Weights of a small masked image model.
Model: 32-pixel images, norm layernorm, activation gelu, moe top_k, patch size [2, 2], depths [2, 4, 4], widths [80, 160, 320].
Training: muon at rate 0.0045, 16600 steps.
Data: 45211 training examples, 94.0 epochs.
Rows from block 7 of a small masked image model, named by matrix and row number. Rows with one number within an expert belong to one neuron, the router's apart. Each number is 128 + 32 x the weight over its row's rms, rounded and kept within 0 to 255. All counts start at 0. Numbers have three digits each.
After each expert's rows are labels from the 100 images, of 14848, where the router gives the expert most weight on average: "top examples" is what is common among them. Only what is clearly more common there than usual is listed. The data: stained colorectal tissue patches (NCT-CRC-HE-100K). In brackets: how many of the 100.
# router: router (model.blocks.7.mlp.router.weight, 16x320, trained with AdamW), inputs 0-45
# up: expert up (model.blocks.7.mlp.up, 16x320x320), inputs 0-45
# down: expert down (model.blocks.7.mlp.down, 16x320x320, transposed), outputs 0-45

# expert 4
router.4:116141080091111131135121113144121132166021158137036132121088107106134099115133093140147213168063138137079104123155132124132143135149123109
up.0:073163130187147145137118106094147151112100093091126128161125106104113098130160114185168085095104128111147113048112144109163100092098162114
down.0:187183104073158146112131180142116117074096172141117106141069124120166164216175142104131149132138143077138173133094138077161129085156162090
up.1:142126126115120136113137100159118146122138187138137078142122155160177156168190137146098117192165122085152129121108117104119127158168085126
down.1:092172177162118121138172069123132191082166087123110147106092175193100109180142098163140125110070076131090103077167111089103081103120173140
up.2:140153097114156140112144137154174139127138138159148090145129126104117136120150114127150112100081179116068159084111167106143171132092110111
down.2:129162141126189092137129105118132097142037172156123156168129156150162178198140153141158157087138168132183165155123106142154151119171094101
up.3:139151110100075071146132055064097155128179109160125110155148163132089150055103136170146113142096187125129102190116121097088093200134095116
down.3:142055167057142141086123146126114136106098164135126097080128106085147134146170153152093128151096113132122113115153138147134226138092181070
up.4:127115125110099098145104202095132100168195126185083136108103099127087228083113080150128136144073138090151146185140115197157109121120094148
down.4:085147114203158113086081090105124122196144138192156124101122106119137146143114147144132118174142128059165069139103121099117119107135112105
up.5:187177080172093133137155076180161053099143175131189140073146115097104148153122137110114118083108163110181156071152136153168126135155110163
down.5:132146120123188156102109145142088144169141118118083074108038108135069073115136090117120108104102118073087093169137112090128101077122087114
up.6:117101093103154129080090160116118121124119163140099093107110156090121066173210177093190153085176144161140157134087114123141124099166096128
down.6:074143112158149138180139107176106152166166079082114133143110102094173091146142159041159122100151118128155127065151140127099128106148082158
up.7:127071152161149143167111122117093171109119120211189093124161149146139124088123104077143094183135137152164123147115141090058126163104108144
down.7:107134069162088153114171161134134081120201078104109102116101109121125034144130136143146113151140114105103161036106119117112160182143127167
up.8:136147075085126141138132121150163128129079150106167126106106175159123106156131104119082133054139132190125117139129106110141127187147139110
down.8:119155123211148132121068137098137123103119113090102143106098100139087162134146101152173108145175157109066143128026140160139153101123140140
up.9:101149075151125172068109140113133130123096144187141155188100089115155088068119191093116132186072095069131146136114063123140155163165096065
down.9:149111149083142076122124113084111165131066078152127097134117109146142185077095120140135206120108130118118117170081130116155153076134085100
up.10:075160077108129100158101150102075097158152118150211094120147164062112092121120133113133027114202086160161115130227091118141162063161130175
down.10:104148163201156102117186183153075155121134125103117181178118159131106083142186134140145121144152096146102088159175110169124177148079085112
up.11:121096095175156152079088136174186166125108124096193142112076137124117088136108097116132072153089170174144120131154166137146133133095123136
down.11:178123151130162143165152110166160111116114115126116146069173116107163125157168127101083153124092172139169137152148152113103120144144086157
up.12:053110091152174111166141088103129158136077096117115114103155106144128095170167086155084055168137117187181179153072129088178073114088154168
down.12:089112140156156114150137091134141162091151155160094157098119131154153144096102135145152117087140057180080154120142140130115168148112140130
up.13:161166107147148116069153119206152123135087122159062093118125127136120075175117123139107137138155190119077127086113146166159104121145177148
down.13:140025158179113181134152104103114165141041181108128129118119093127127177152109081148137146088071145128125125125136104176160123100147162164
up.14:122160093112108080112161167111102114141092113114137074127119146136131179162199092133158141129148049121090150124159078179152144155168164140
down.14:092166080154122144138144173173116123151139116159098138126110204091080153151115227081157171132100135056131116106104109141106134110112082117
top examples: tissue: normal colon mucosa (57); tissue: tumour epithelium (34)

# expert 7
router.7:140134090147139104092182126133124111073100154122147144113222094134094162128119141190066121121152134075123135131109146130144183225152158118
up.0:165139137199117183165120137129157106111134151071125171068123086127154108142118111111122187099109122152121165123114096095093105124164138163
down.0:124148138207122130185143082102126175114209140101106142122075123160190160121135139169141143104172096166131152065127130108146096115151084086
up.1:104114138102067151127147150148120116193147126159106116135148142139161128106142164140079155151144151098131152162153075152082112143104168157
down.1:132117151092054116160115080118062218138148101171090174128100167105127134138101093124154093120091113081139189128144126178111136130135161107
up.2:159131115075138202181120115066110140126128067120155104125113132101157120135188093071136112075126144105093139099096096146101145116138101090
down.2:161182145188100142146163189098138103154130050074092130144126124081155150148098102094130131110129096115076126141094121106116143110120126162
up.3:108106161087100145130131139145081134161206151160122121152119113143059146112166143164167122106114150136141152148109103159147107132137144148
down.3:140148090149164138118137177163107134097084146103148089120138070100101146084054093073126150171135160169142142112033129094165100134129110102
up.4:181130183065091102086144106071110140091078137155124062141109127083169141159211144103138078128075086146171072139163113127133146160089084103
down.4:103183079146127102139164191139120157109150178142139146085111087121077079137225137163137150135098098086134150134191111142113096116178118163
up.5:187132130160130084116142052123086118150153121135158163137081142159144112140100124129115111102152055089106142074174111133125093097091138174
down.5:096087166129117129113183117101100202101144136119154075131133186153161111149082075112205161131098145162172143134127101166101123118109111111
up.6:086178126104149163105105145142159160110131145160079124124126111105114174188121112055114117169156089105177121078176137120128125174108088148
down.6:169179098186139126113123126172145118128073133090115139092133149155044081100122193164155095116087089100076151068151153144097119150165123109
up.7:176153098158095099119139146133090112212166208149120179150165132093118092095131106172167134098166128126201120143082172093114173109135055140
down.7:153166157125108113150209158138094126101084179145134143151107113149126127113140134142138135123152172096172179108169106143170117111073117141
up.8:123109116163161107127153066100136120163127168144093074122134138149109142104117129140148153131096121117105197113105113125170097101174093157
down.8:121179099148076096117149168114128112143116159167137176059182107169193119106147133090141121099171174103049167093097144168145100187127110104
up.9:149085110125151157128154104080151118161130148141123086111155120137138111122189172125141154091118076131086102132106179143145109126165129156
down.9:110202133087139129092097132100151166123133112146125152082124131114144095217181118151172146132106081151144164131075119082127140109136129169
up.10:147148097157106175097170118093167123185114107085109168110120160137103131138140116103084154152074138165088164118142124074065095132188136140
down.10:189159156219144130154163145143132136148157160123146131050105086128115134134077136124127081155134134134101149150105123204107108136112095103
up.11:099137092209158090122099103160124090171151170135112094113116140164110114092081143125117140077089111086162105148143152136123116099170142129
down.11:163081167112119119134129151115089172176104180123100136143146135093175192124143074179183114071114113176102135079139122084132184148168132153
up.12:174114103133169117122150137133128096108073105186124163150157094124140170163130145164126085096140154141166139074109106149125136096130086176
down.12:142106134118110115125107087119128170102139081145126131108165162155128167148100138118195150106145167144112125095088127080157117176153133136
up.13:100161113076143154177128103113127123115112129095162176171113167143135069082165147161152154096114122093131145132157194061142108140085055107
down.13:162203144116088103148202162120114200141137147118147091077150106095159092070117188147178173140102125148145175162143131095112107094067143117
up.14:119178111191204094057085094133098156179136087172115053137086123123089104069093169187093114133142176141129075103140095145157151068126152119
down.14:102080081094110130165170104161087101157104140175155113136143140097148067079201109126093135115168156138166103106117138136144083177161211103
top examples: tissue: mucus (36)

# expert 5
router.5:102088131153126153146126116062109142178139121145177157105112120151139160146131117078138102135129139171088110138112110115126120182149049130
up.0:111103140105131092154128070176134157186107158115099195104178146159098147169166075097160148157090104126002170129102129119189171164118151162
down.0:122123120151112082178126113153120173146115106082133136124102114094050102054147077121148090155134106110158108135134100154110160202115137101
up.1:120158075172148087138137135178122087111121121147076126108114160142108131098169122131117078141155131100073146155126143095158146094122108192
down.1:199170129123069103121105164118108151172110124091131151156149136155184125103150154118153094114071158150140105080127117152104164149071134131
up.2:160108103151138158135143161158188159123122101120149082117055074127139086158115134176100107084132191151141073133092128125085137191079153136
down.2:134101109120142122110197121108168145201137183125166073086157134155147131096118148142199163155049107081142188107104146102123116126086134118
up.3:205113080185160148143175137141142139108161125153128117175101080118234119167183085183119134118116105156116109134112119187129105102123142129
down.3:146102097130112132139065120108129167129138138088165142164118148096171178139181116185087095149128159082143114108119186154104133163141106133
up.4:162162188077120144089069169131146141137134116107125151106137141120104102154062189165136091095099181094210132122143100122165131149105189092
down.4:052168141091180159054096108109159086115112144126122138149148128121158108160185104153156126138110097113175144132174183146145136081084150170
up.5:161143129154102110086049147089133129121195096149130081097153100139198147107139136098139073183118084066094167176136099139114091133120094159
down.5:121149142159116081119148104152155145076096132108118109117160102132115086146127201085171123111173148164121184105110156088159138000131182119
up.6:150155135127168168166129084144207117106057144139154173146135113121095141147069091122171160060135087115109156103123126148103169127145184110
down.6:104070109096109141125141143148112107241176052167134141160136156119144115183108106116158187150065132113140099118079154144102167141120085106
up.7:130120104145125169189123119182152118165094082179106092161132120162125120084070108136096103138175152118118124080118090175054100100150140111
down.7:107101147098149112151139139132155149106195085099136157058169085222085126080092131118083135146102076117116111183091111132140134156101167127
up.8:149112134150130100104138145153123139126154189122168089113175106069127168167130108131072148098107120178159129086144073132119133143165138131
down.8:133152152103142150119155115116103144175112102076141109179152141143163160126144126109090141150215128106109127140134134130139100105136166161
up.9:122123122106087128122144087095112116173177169121097104067142116078126180145073134109170084135154101143185121141102106154173108094094159164
down.9:110117161113168115108158138119145147112116089129126141117165119146121130169068122141085150112095168057068144110085154092095113100120168127
up.10:093168109148120136095195083141147108120135143188166105138145060159151130155076147099054142106125111141146132117119155102131159137138172073
down.10:168155131117196124150150149130117174155096092092087126110147137170074166084118129176141140118097115133103073180138136146085164169106150193
up.11:097102149089122205143103120106080121084149143088124142117105133096052137154161100099162142145149123149151119167101140110144069067162131195
down.11:166124154158093171107179101116135091072214108125135103134139146124126051168074127149121133139178144138191087163114155125124142068122135136
up.12:129178042083074036104103159099138086093133157165162123097054174133094140090123083126117095072147118143137149091164117129072130087150179149
down.12:118137165113106138142132110104127073120082135165127148108146138136119171134115150166116119069122208138134125131154157103096139115120168164
up.13:079146091132144144110153115187116134158113094133092167113125136108102116201098147078128155159114112136128072210127159145160158098167132115
down.13:131120149115093069139140110120122066112110103124143108121178137139163125149132117168124109158154086119101147100157121109126102133129159176
up.14:119087163122138109094145149084175133101118106084095148139201100169135136150121156107099116101167142145123106140090097173159139094131020147
down.14:101116130089099067124155148140137101205131172101127159133101142094141115135183117051155181123117181121116159105194113135145162129099149139
top examples: tissue: tumour epithelium (46)

# expert 3
router.3:112127123093123151128131102144136188157152137155136147175138152093137200069124131112131101126198108102112103179116188158160109140107101099
up.0:146052103142090199122135148125074098158111165186155112099139127125154123100134150076157124183142151082126132117114157145147120083096080166
down.0:148178137086194142154123109114120082101125110155130170127162113065163119118141093080076130139147189165100109163111142143101150161145092132
up.1:156182153168124106141150130173178143107066125086147130178151145159177142114117136112126168074081163100154071146110078143133089132105115135
down.1:133091127127131122144113116193142137146163160147134146182138125132196039134173170081166200078141091175134161147108158143141094102135034144
up.2:105095110115157159120176175113092144090091143151140143128183151111152125084113144143140165143134092143104134148134147158146115150104157128
down.2:111102117108115085093102057180125103133171112165150226166149171148131077148130080100081115145083091206130152098148118103121073133139121141
up.3:129182133152091122106176110105151117203097142114152156118124121101127139189108210139171178117159111161116197118156113149138097091146120203
down.3:107133132089164117154122158126102087111172162141131065126100111138062129161146123138179100117155109168180100143141134105128119163103144092
up.4:150137129101163176123116109148132130124122121114140134114120060113111233106103087113184141136091044129142138089145169125132120133142119070
down.4:104149102110117168080093135066102128109147128144115089156144095162106109076090144155153168143079111121063091165100138145153165113176128132
up.5:040116144098092156126169124113136177109139115149122110134114118087203114101116173073146055149089148158155123121182132130133093113156151116
down.5:100147133070170139173156151089166145185120089161150084139088129168106092157098116166106057110108126126130155154183179106139142185172158109
up.6:146135207090147106184143105100112137127054124120096118134174051168138115109155104080121077111117101065101071155107176207123091087127105092
down.6:165184109090093121138151177120173158131107158143125102080138142130067085155052131135117109164103108187144121114146133087107158130136171182
up.7:080200146196142158124148099172120098130117089102127075121123158171135100126166154108091152139082069130153114132150061094181146124154113154
down.7:172136146188141123144227110030109125126122052144132086135115089125139143125153107110144093110174153122105104137115143094161098074119175145
up.8:164159112123127195109153148091112104107147189155178115130154125148162162074182161078113107094152087175151093083124125156133157102083111105
down.8:177130129161075155110112087103134162107194150161109137202119158143143100185106119133138032116071164156071132119087120133125166158117104214
up.9:126131168144095102124126167067148138098059105125131143081104158155131133105083100108155094180119119142193149086174152098092128046121173145
down.9:088128114152166106121119109110131146150149140069177162135120154107154127206092063099105133138075192120092143130151128067143169122146121073
up.10:065149122130102137151046176082188129092154120143145146179123081142078135135138145110136117141138118165105128148138133106182201078118090178
down.10:166077063146132119154122184109142189163141087119099118148165141147117077126107111138129136080140152131158104144162131086098147046104119143
up.11:135107104057175115182204157131102141188108138125165095143163123088149109103174141099154093061131088179012117136128117089146068119149082148
down.11:127163141108136098132126155144067122087136142138113104081127154118131090147109150181136169131085173139145094139106114162179107066084160072
up.12:169105137135158182122108127139107116127128117180156108150134120141128113109106139116091116126169165152126139136123115113117109072108102110
down.12:072089105189177165132086144112125125140097131116122149114128159116121139134105154151085079107100149103086133107114114178150124145069110133
up.13:143078092133136148112110099126116118177162103101120075107137129074160130127080167115106085141132148145179063098109107134122164173126136114
down.13:081100151123130072143190144171123119119148077095134135104120168124116133149119118117140096125130131185147191069180154148060131186092151131
up.14:092102138131146109115116153108163094140127166135189115171160122103142144095170142127153172104182102137148087155091087146109187104155146144
down.14:128089171127143142153062119133130180114250116119087152134116112169129170122171121143122092138179182136139104111118119139161098122109147172
top examples: tissue: lymphocytes (55)

# expert 13
router.13:118132169120150105104091202147124135142174114114137133223144135116131189129135069162160028132059091151119214142153160125123135164132144093
up.0:122134142123163097134094135133097099136100143136169147171121058076152136117066073151086154111173169172114102128181076120125122084106149150
down.0:197114121111147139115118190148129159158081126130116161131160125129124123175170173103139151120109105119154143073098144107127180148134138138
up.1:068222090177156126132126133186119135162081073143113132179104103097143146155153148150102174141121096144043168123165177119174128146122085180
down.1:177097148143110149144113165122123145115102113133132086162133119126044125150134158122080114074134124119111040112083121135160140228091117120
up.2:149122118134171105152136123102158164147087193118161135090137122144130167110091184118085137098141138118087086175103091116146145131112119152
down.2:144073145081097100146164103082122135129110146132125117201139130088100130143056140104133118179102103137117148181120128075130158126087116146
up.3:073144096109075147185103170145138125136145126152163107067096136108144097149152118090186096109147155125125133131111166132086136178081104164
down.3:175091145120127127154145127147089208074173094103152105137152147141164124168136139134120107143113146112151134149182103108111161182196104147
up.4:182142125124123174085166132143140130122136153121160092115174092159121091136189146138151210085120084166186115161147124174166118132160108158
down.4:148091157145205080195132138110069083195124048211124105146145135143174115121112110080085090121180073176110111184087140102110090137133127128
up.5:125074161132124097162095149104144141144139129073144082117195125130128104116095133183086075171099111111092019179126097154122091179081212162
down.5:101175111127119098114141101126128101094187160177141141140142154128120177105053111185144134148120134130115140117151150143124151094083113132
up.6:154115094139089135142097118183109095151067078173129128153087146108183108119150107170174119061128158133168132184157122178140138076133148111
down.6:145034176106167102104071125125157134106144124078144161104150142090090164103151100112143131178171057163143196107146107064148161167145096169
up.7:108178101180110170105134101127122124084133114113151174138127064076158128156118164130150205089138079154109158092106177146114137148171106170
down.7:104140195098072140176120116096118138119186193114109190072142168169135187153153161127133139147152087110131136133137074150138091116126144100
up.8:142122125148083097135099117163104124135119093140114118144124165119141196092181131128148184159090091056086124096121115132135132172099189182
down.8:072093130114161087132142091134137128129116137064119107131184107072138138137152128139160131150109102075159142105077143112154145184131146091
up.9:076113102118109111149065133093121159118196147153153161165105094141086159127119099193174126192138095169157204127128145091120129140151149115
down.9:100103098168153125159061113158146052144096119138108183122107164093134157122073188185139156154064203152083164119140147114095112117164161097
up.10:117089140176069138131163091124161106111086175131079146150131152059160117162190155129158099118145111077127178088113126110165118106132146171
down.10:152110163054126156140065131128063138176130144088102141117188131148151183143054185142196124108073165124130106101146084134111057181161117143
up.11:118080108109112106145106094120086158112155141137081087113153116169168071103167073131114133098125117178123137105104137106127165074120092153
down.11:123162140129163151122108083159092070099119107118085123122148120123165151145186150133102166102148150159200100065122104096135079145115082077
up.12:088112075119110149165101120162180174169103153137127128105059124138134102092075130136084107144150069103132122114096137115128164105122109095
down.12:078135164136127107118107133126129091158200058130096123157119086170080177149099100105140177112061107115060129158118160132161088099103152157
up.13:098131137125122128102154142156151152136151164097174094151162121105087123146153162142132123141142088117141086166141094079124085102100141140
down.13:105198127093121138113092183119155169074124144147129084160091116130148142136089110072130042096092115124132143177114142188079127134182116069
up.14:111126069186134137100114139087157146111147091104105063100155119112126116135137131095126121159089147164140146104169108109160186092115189135
down.14:125061100141121130127075143115131130097140156071119148171154127149115077147131131109187097138121121101106072131093146191170144071116130100
top examples: tissue: lymphocytes (54)

# expert 6
router.6:113061139171086104151161104134114098163205139107151112137105114178155115178099161125125212183111119172137161097124136172110141121111095118
up.0:132118199163134096142113068136171112162113126127150141071163144094118078166145140107158072115162125110156116144036109070124123179083152161
down.0:124074146068112143149167091113103105136132109143154128140137127132142166176188139115165073080139187175104116148138135125094136202106085133
up.1:052175175131053142173117127141107118130126128085112137088090093099211146089103201084240089139103139118121120196111136097081160114134092174
down.1:107069159158117071158117144118148126074136133100105104109138102104138174054143093140097105163071095072124126093121150051098072120130141079
up.2:172110123093171141136161112111131115092090158066137140110130132166140107210172086101174071156097096143129156093158107096126121141120096177
down.2:126092145119140133124095118138159223088138140139114133125166170128104099157183115162147171146139160138132144104116131129076106112142088137
up.3:076104084116101101141121090136119092141159144131097120145165150120117099156129193168110112152064135146073104136085124109140111146130156137
down.3:159088147107127119137133154139163114144049109177134135084161100113153096134104086115151122151107111115124168126052148110087134145110150115
up.4:099097173117124086145090067194155123143115165111169156161143160111148152098160155197100107162165104151134135133070157123162140092072094152
down.4:098059095132101131156130139149134116105147122124141208129126136165153106062154131069120108109139155073127128132147127088152127171136120165
up.5:160081110103167101144116148153138126151193160149073122090126161109165162094169118082144130144106101138144167078121141112121151164093085202
down.5:145110112086130095118122123141127109112169166151143117089123110104158143091144180077090128088225172152146107167121121133131154079117179179
up.6:121142145095130094082154165107114126112194140142126141150113203136124183139109171135128171134114190121115142123094155127126123187179155141
down.6:118091170174077189120086134102093133095138134119147093155121183119172187168112135086129151132117148129151113139152106114125139106115108098
up.7:151099143134128114120093111095151082154091144109110143132163075107165107148145169159144177114095114115114145141134095118163144117166073127
down.7:079082124061121113144125133113121120140158110178116153100092143120074154155231134125133073182116111159117150123107124104110152095077109193
up.8:169129131120143155120167085157119116104145071127151105100132063047157127152094150102152152088160164149079110140139062157135098079135114178
down.8:169089124111186104130113127100157123147125122112126153150181094087096101091172138130031125109124131108130074085157099113141180097134148128
up.9:119144165123133117145125115167171127156127177154165115118129159146139153138090130124107099055132136150158163097097125097109110109105078125
down.9:093142159091148119131187116134099152082109154122107180095159093112172122128143104103127183178132089077131147163129108159135188112211159159
up.10:186167141106146152147095063097188113139120147130096167168143156051144119129111115155092121164153105104180142087108147140116118151142129191
down.10:124101139138143145060138083106129127123084122098144149115164125152172161101118152181167087211143134158092153071243105153127190100096202160
up.11:111140136086126156123109081098134115143128148136106076147116163062121139121114126135091144183108106193164181085119157113079107151101109145
down.11:129107096086163156155166095163126037183161142148100071150126108120189120164131172112156118113152130092156105156151180136102162097143136140
up.12:170102112195133120139161112142153135156043149141108151045125140162137177150180042144044134174095103150125117116127140159120112115136112145
down.12:112161096147150094118181122105118116139183124093120076122105160100086146121115135141143130035083065110180134150149123096084143151112103132
up.13:119120152133181152134112111134135096201165135155093188150147184141169160159187129206187213133132187157103137113126132116085110166115131160
down.13:148113078192140156103109133140164136064127127120138138120086085122097170117177084080151144121083093158154042199175118139140113096126125132
up.14:129141189109124095109150117137109135143152133145112158086136120158144143123077134104141110175163139118138128149133170156115199147146178118
down.14:098105110121136105133158123147150121084132058137097139139149189182153092093155100110143188138094167091113134118129123143115114147122113160
top examples: tissue: smooth muscle (51); tissue: mucus (31)

# expert 9
router.9:092120130100116175138155131126129156164252144111172126136100149216103143144111155086107132158112098130071134173195085166142117109160133126
up.0:135206107120134137155154063121161187136113125097104114160080093157156223171165142138103143166174088158107066145103135150129160221136126149
down.0:164116090071108142125133227167154145143139113090126113134120168127135137121115163148130103146171119150179115148145105150168127099136157095
up.1:140187125174097147101090101194106239127114116094125125098091135143179132183122123139147108076203097151161108099112147106132123165136123099
down.1:125068117093077077140139140137128163176137138158149142145145135080134167154132097113109118120132142093075148130126133076142178110159138136
up.2:125117144102141126152169069135176088121159104076164193109110139104119081137134067154176086206127131132103046128181131126150137165099137169
down.2:139128134136134173121073080135124099169128138180148104160152121097186167185103146140095171098105073138102163093134146175130102094130122150
up.3:139190064114125138150130129084145168122142131132120142119145199139137084199114112116108150047104153065116129101124140146145092183181093179
down.3:205141075140135039148079179074113149133105122127148095102068113098080205154103148128158122122126165153109112103046113067109113070101129123
up.4:122098162137156124163163090122096183080074130155082132125105180125135144127172146044163153135176132118044166103079125086088174082170115138
down.4:101128117099075085113128130101162086131135125229137112098131120113162114102103165104124146157101123101136180111123103101184113162148050124
up.5:114162105131096138104130067133125137100151094104130104151101098157154166077078139171143116169153046160121084127161102085148113096130105204
down.5:192117131197128167152103117162166106193103114143144105168186117161137206168136110136112146155180130121156141098118118127126115119179189130
up.6:185165146117156110182118128119160157166164123128153147102107187172132131100142159165083078092065117076112107122151159136169170090093131193
down.6:080149064252114161093143125196143160100116121145143103129111114104104088146142162175143102118146097200143115032139143142178146091172158112
up.7:092084104163145152127103124089167143120088095151088129198096114091149112132176110113165084122103140099103103109163070135168102113131121142
down.7:141121136103143075111106067188132128090174194187126198146092078127088102106109109126099138152088077138078102168127175133133179155102151113
up.8:155123071115105096110142155218085149137082158157183133187154149070163145129081178116148130172128170123106122109140105109162100108163192172
down.8:124138096138111167082114163095151174133075120106111138119121136135090151156159086090130078174127167060075112174123157136141158093097136119
up.9:127128141123081099160090146135121089140097138167145150078133195167112130127127131163178116169105085134137123103152078102098103119124127212
down.9:126167109101140111135129114117144118141129075126105152129092069136175127138139111119091175148146098114117109155070091097144123200143084066
up.10:148129160120075126164138192120146145118161113148127181102135099175090124087152153094114112117184118171173070080144173072191105157165059188
down.10:096096118112190121171114190144133145161134154149123129056176136187087179096123120107149087144097112153083149138169122126104216180127127100
up.11:148105144161117097113118161106073184130124110107171102183089120133075146132124136154061159141144125072146166128123083111085119069136112116
down.11:132127156094140145142153128135136100137159132186136097181128160100132121126163158119167135092117092139112095106082113116127127159101079180
up.12:117139106094120093149147147132113096051122199163117114135166090117162144084123137133147109047085143118125182147100145146128164146117097131
down.12:089111107112123129130129196150133163178103134105133103150103136104147128106165139125080102117072148122116088178042161094105118057130152122
up.13:152152109163148125114094153162135128088080171155180138108111141201151099144109123116188167107142170185093153135173104161148180120070148135
down.13:100123145174171111106122075104137124109126133134088174153087128143095106128114165162101142136091092138107106125110127089154081079125120107
up.14:152158096121112127126162120066140154088176093134229133231134151101179080159153157187086151112100095170085125091131132109168107186155098145
down.14:116125097103139147101113177100154102121188156129129134106104098178188110102151129141098169142093146053131106134098097108141117069106186102
top examples: tissue: tumour epithelium (45); tissue: smooth muscle (42)

# expert 1
router.1:120112161168118101127123127125134124142175056130134135096100148119083076133116098124174095118090146106089096130191126109128140098152141106
up.0:113144154113107093138155101108165171093118124130140086150180137151115092166185101141107166152136053144092189109093184098065090140138078140
down.0:159147086152117119138121096148121150155168118098171139128123075123138066135156096103113131156107059144144113154107197181100122104137124151
up.1:091114074083171194154177101143126059085162126123220173112164149155180106175151114141118159097150119082132131103120111093140147192119156141
down.1:109074115178129176128077107108168133106134128091129064135130154119157171143143092136115167175028105107121127132140100086127138129149126092
up.2:163133082121113091130123151174150105205132138102180114115123112146082151117141129150155161132128142173130156107168134118083127072090138091
down.2:075142162029133141150146197191104130121140086139147159140134104125117038136098110122118116129127202104115111148144132184141120132116148121
up.3:079173167056132173060092115163158169125085150049090157147155087120147071104140129122166113074126105151098150132128123139144120155112130118
down.3:134152126120128155127105165156128176162107078108118099073175104100078131099119107107210160132121169129102147113159127124141167164077143117
up.4:143155107124076132098121074102180158152127125120154073101161085157175135095108080117169172114139148112107142090147125131161095093126163193
down.4:112127157152156141097152117070120089101073120144097146086133135144150183080135132141056129117128170179158192166121113071157145140131114110
up.5:114108142162108082130054147108128145177186136168098140134115099094204113134122088154133065125107085129121133122144130135113151141107111151
down.5:100160185142173117135208148131115168134100136087118112141156128128134105220106147100062122072119070113113133159108130170152183159125089128
up.6:161159115111108211138165089152202114170109087132162152106135143123128083195153134118123082088116141105116128127104142128107154139121095128
down.6:092113128124162106155078120118169104218177070138091148182149128125093111108178169121124161106103128197149108210098135117081106173145105172
up.7:112133143086069175131155153118110158135125080090101133050126113097133105161030091161107127126082109108110103127119120091066144139172131203
down.7:091181090093124088153077122123092158148096113165110095163180137147157076141147108109164105115193100086094076119134110102140163140106080099
up.8:142158119110160170105123149135133122193154127131100097118169098097135101136059090112111087173096092097147118145129108104157149102089134110
down.8:098092092068163114098123150165116162151055181133132141156113120082086092139166097131104108135067090165089120068145169093162097171141082120
up.9:108165114150211139125131177145182115109136168165089134144124083198154118169111108142122102105120114167133110112130112093120124151154183087
down.9:181114097142149123117124148118155164106104119098159200106124123159067140078143108072184163122093131107163146118086111106079158231165149112
up.10:100099122126185113129120125102136172117149144140140145147085216142144153094135145074112145131177119097097139107051130100104137102153133160
down.10:128108137145168113149147114154072150135131175148111116191108080151193144132164088084124165105107085165140127116108111158109084100110075116
up.11:078076089126074138122169116134166099128189154101109121116120138136072071176128131101154091178149158178101078107132149075187156121147117157
down.11:134169107126100125145100080133143158135149155194117109113123132115154140105078161139098177140184076064199073163120141113111152131092128111
up.12:126113157127123103080112093075126150080121181125098072090136074123158053080102113123126111112107150109107115093137125130145120150115112122
down.12:143131126145054125133088118127107169114100088145098046160160127172176081040098122131141081146173124130148147114081105171170132121181152075
up.13:109139126163153110158136171173120146141182097111134174111154093132151122139052135080073089142138144193105152113174114116093088158133100112
down.13:127150147148147123146102138111105058104135130122123164179133135181172140158147139154098154131108095110097134180104174137127076149112125120
up.14:162139149117172167099113123211171189116104130150084105169125126165123139096122179093160087112185190130059084113174143122142143151129154078
down.14:096099155110122106103175078069069090130088115145151106099100127113159183156107172085124137109166141114125137127154132057198164096121139135
top examples: tissue: lymphocytes (54)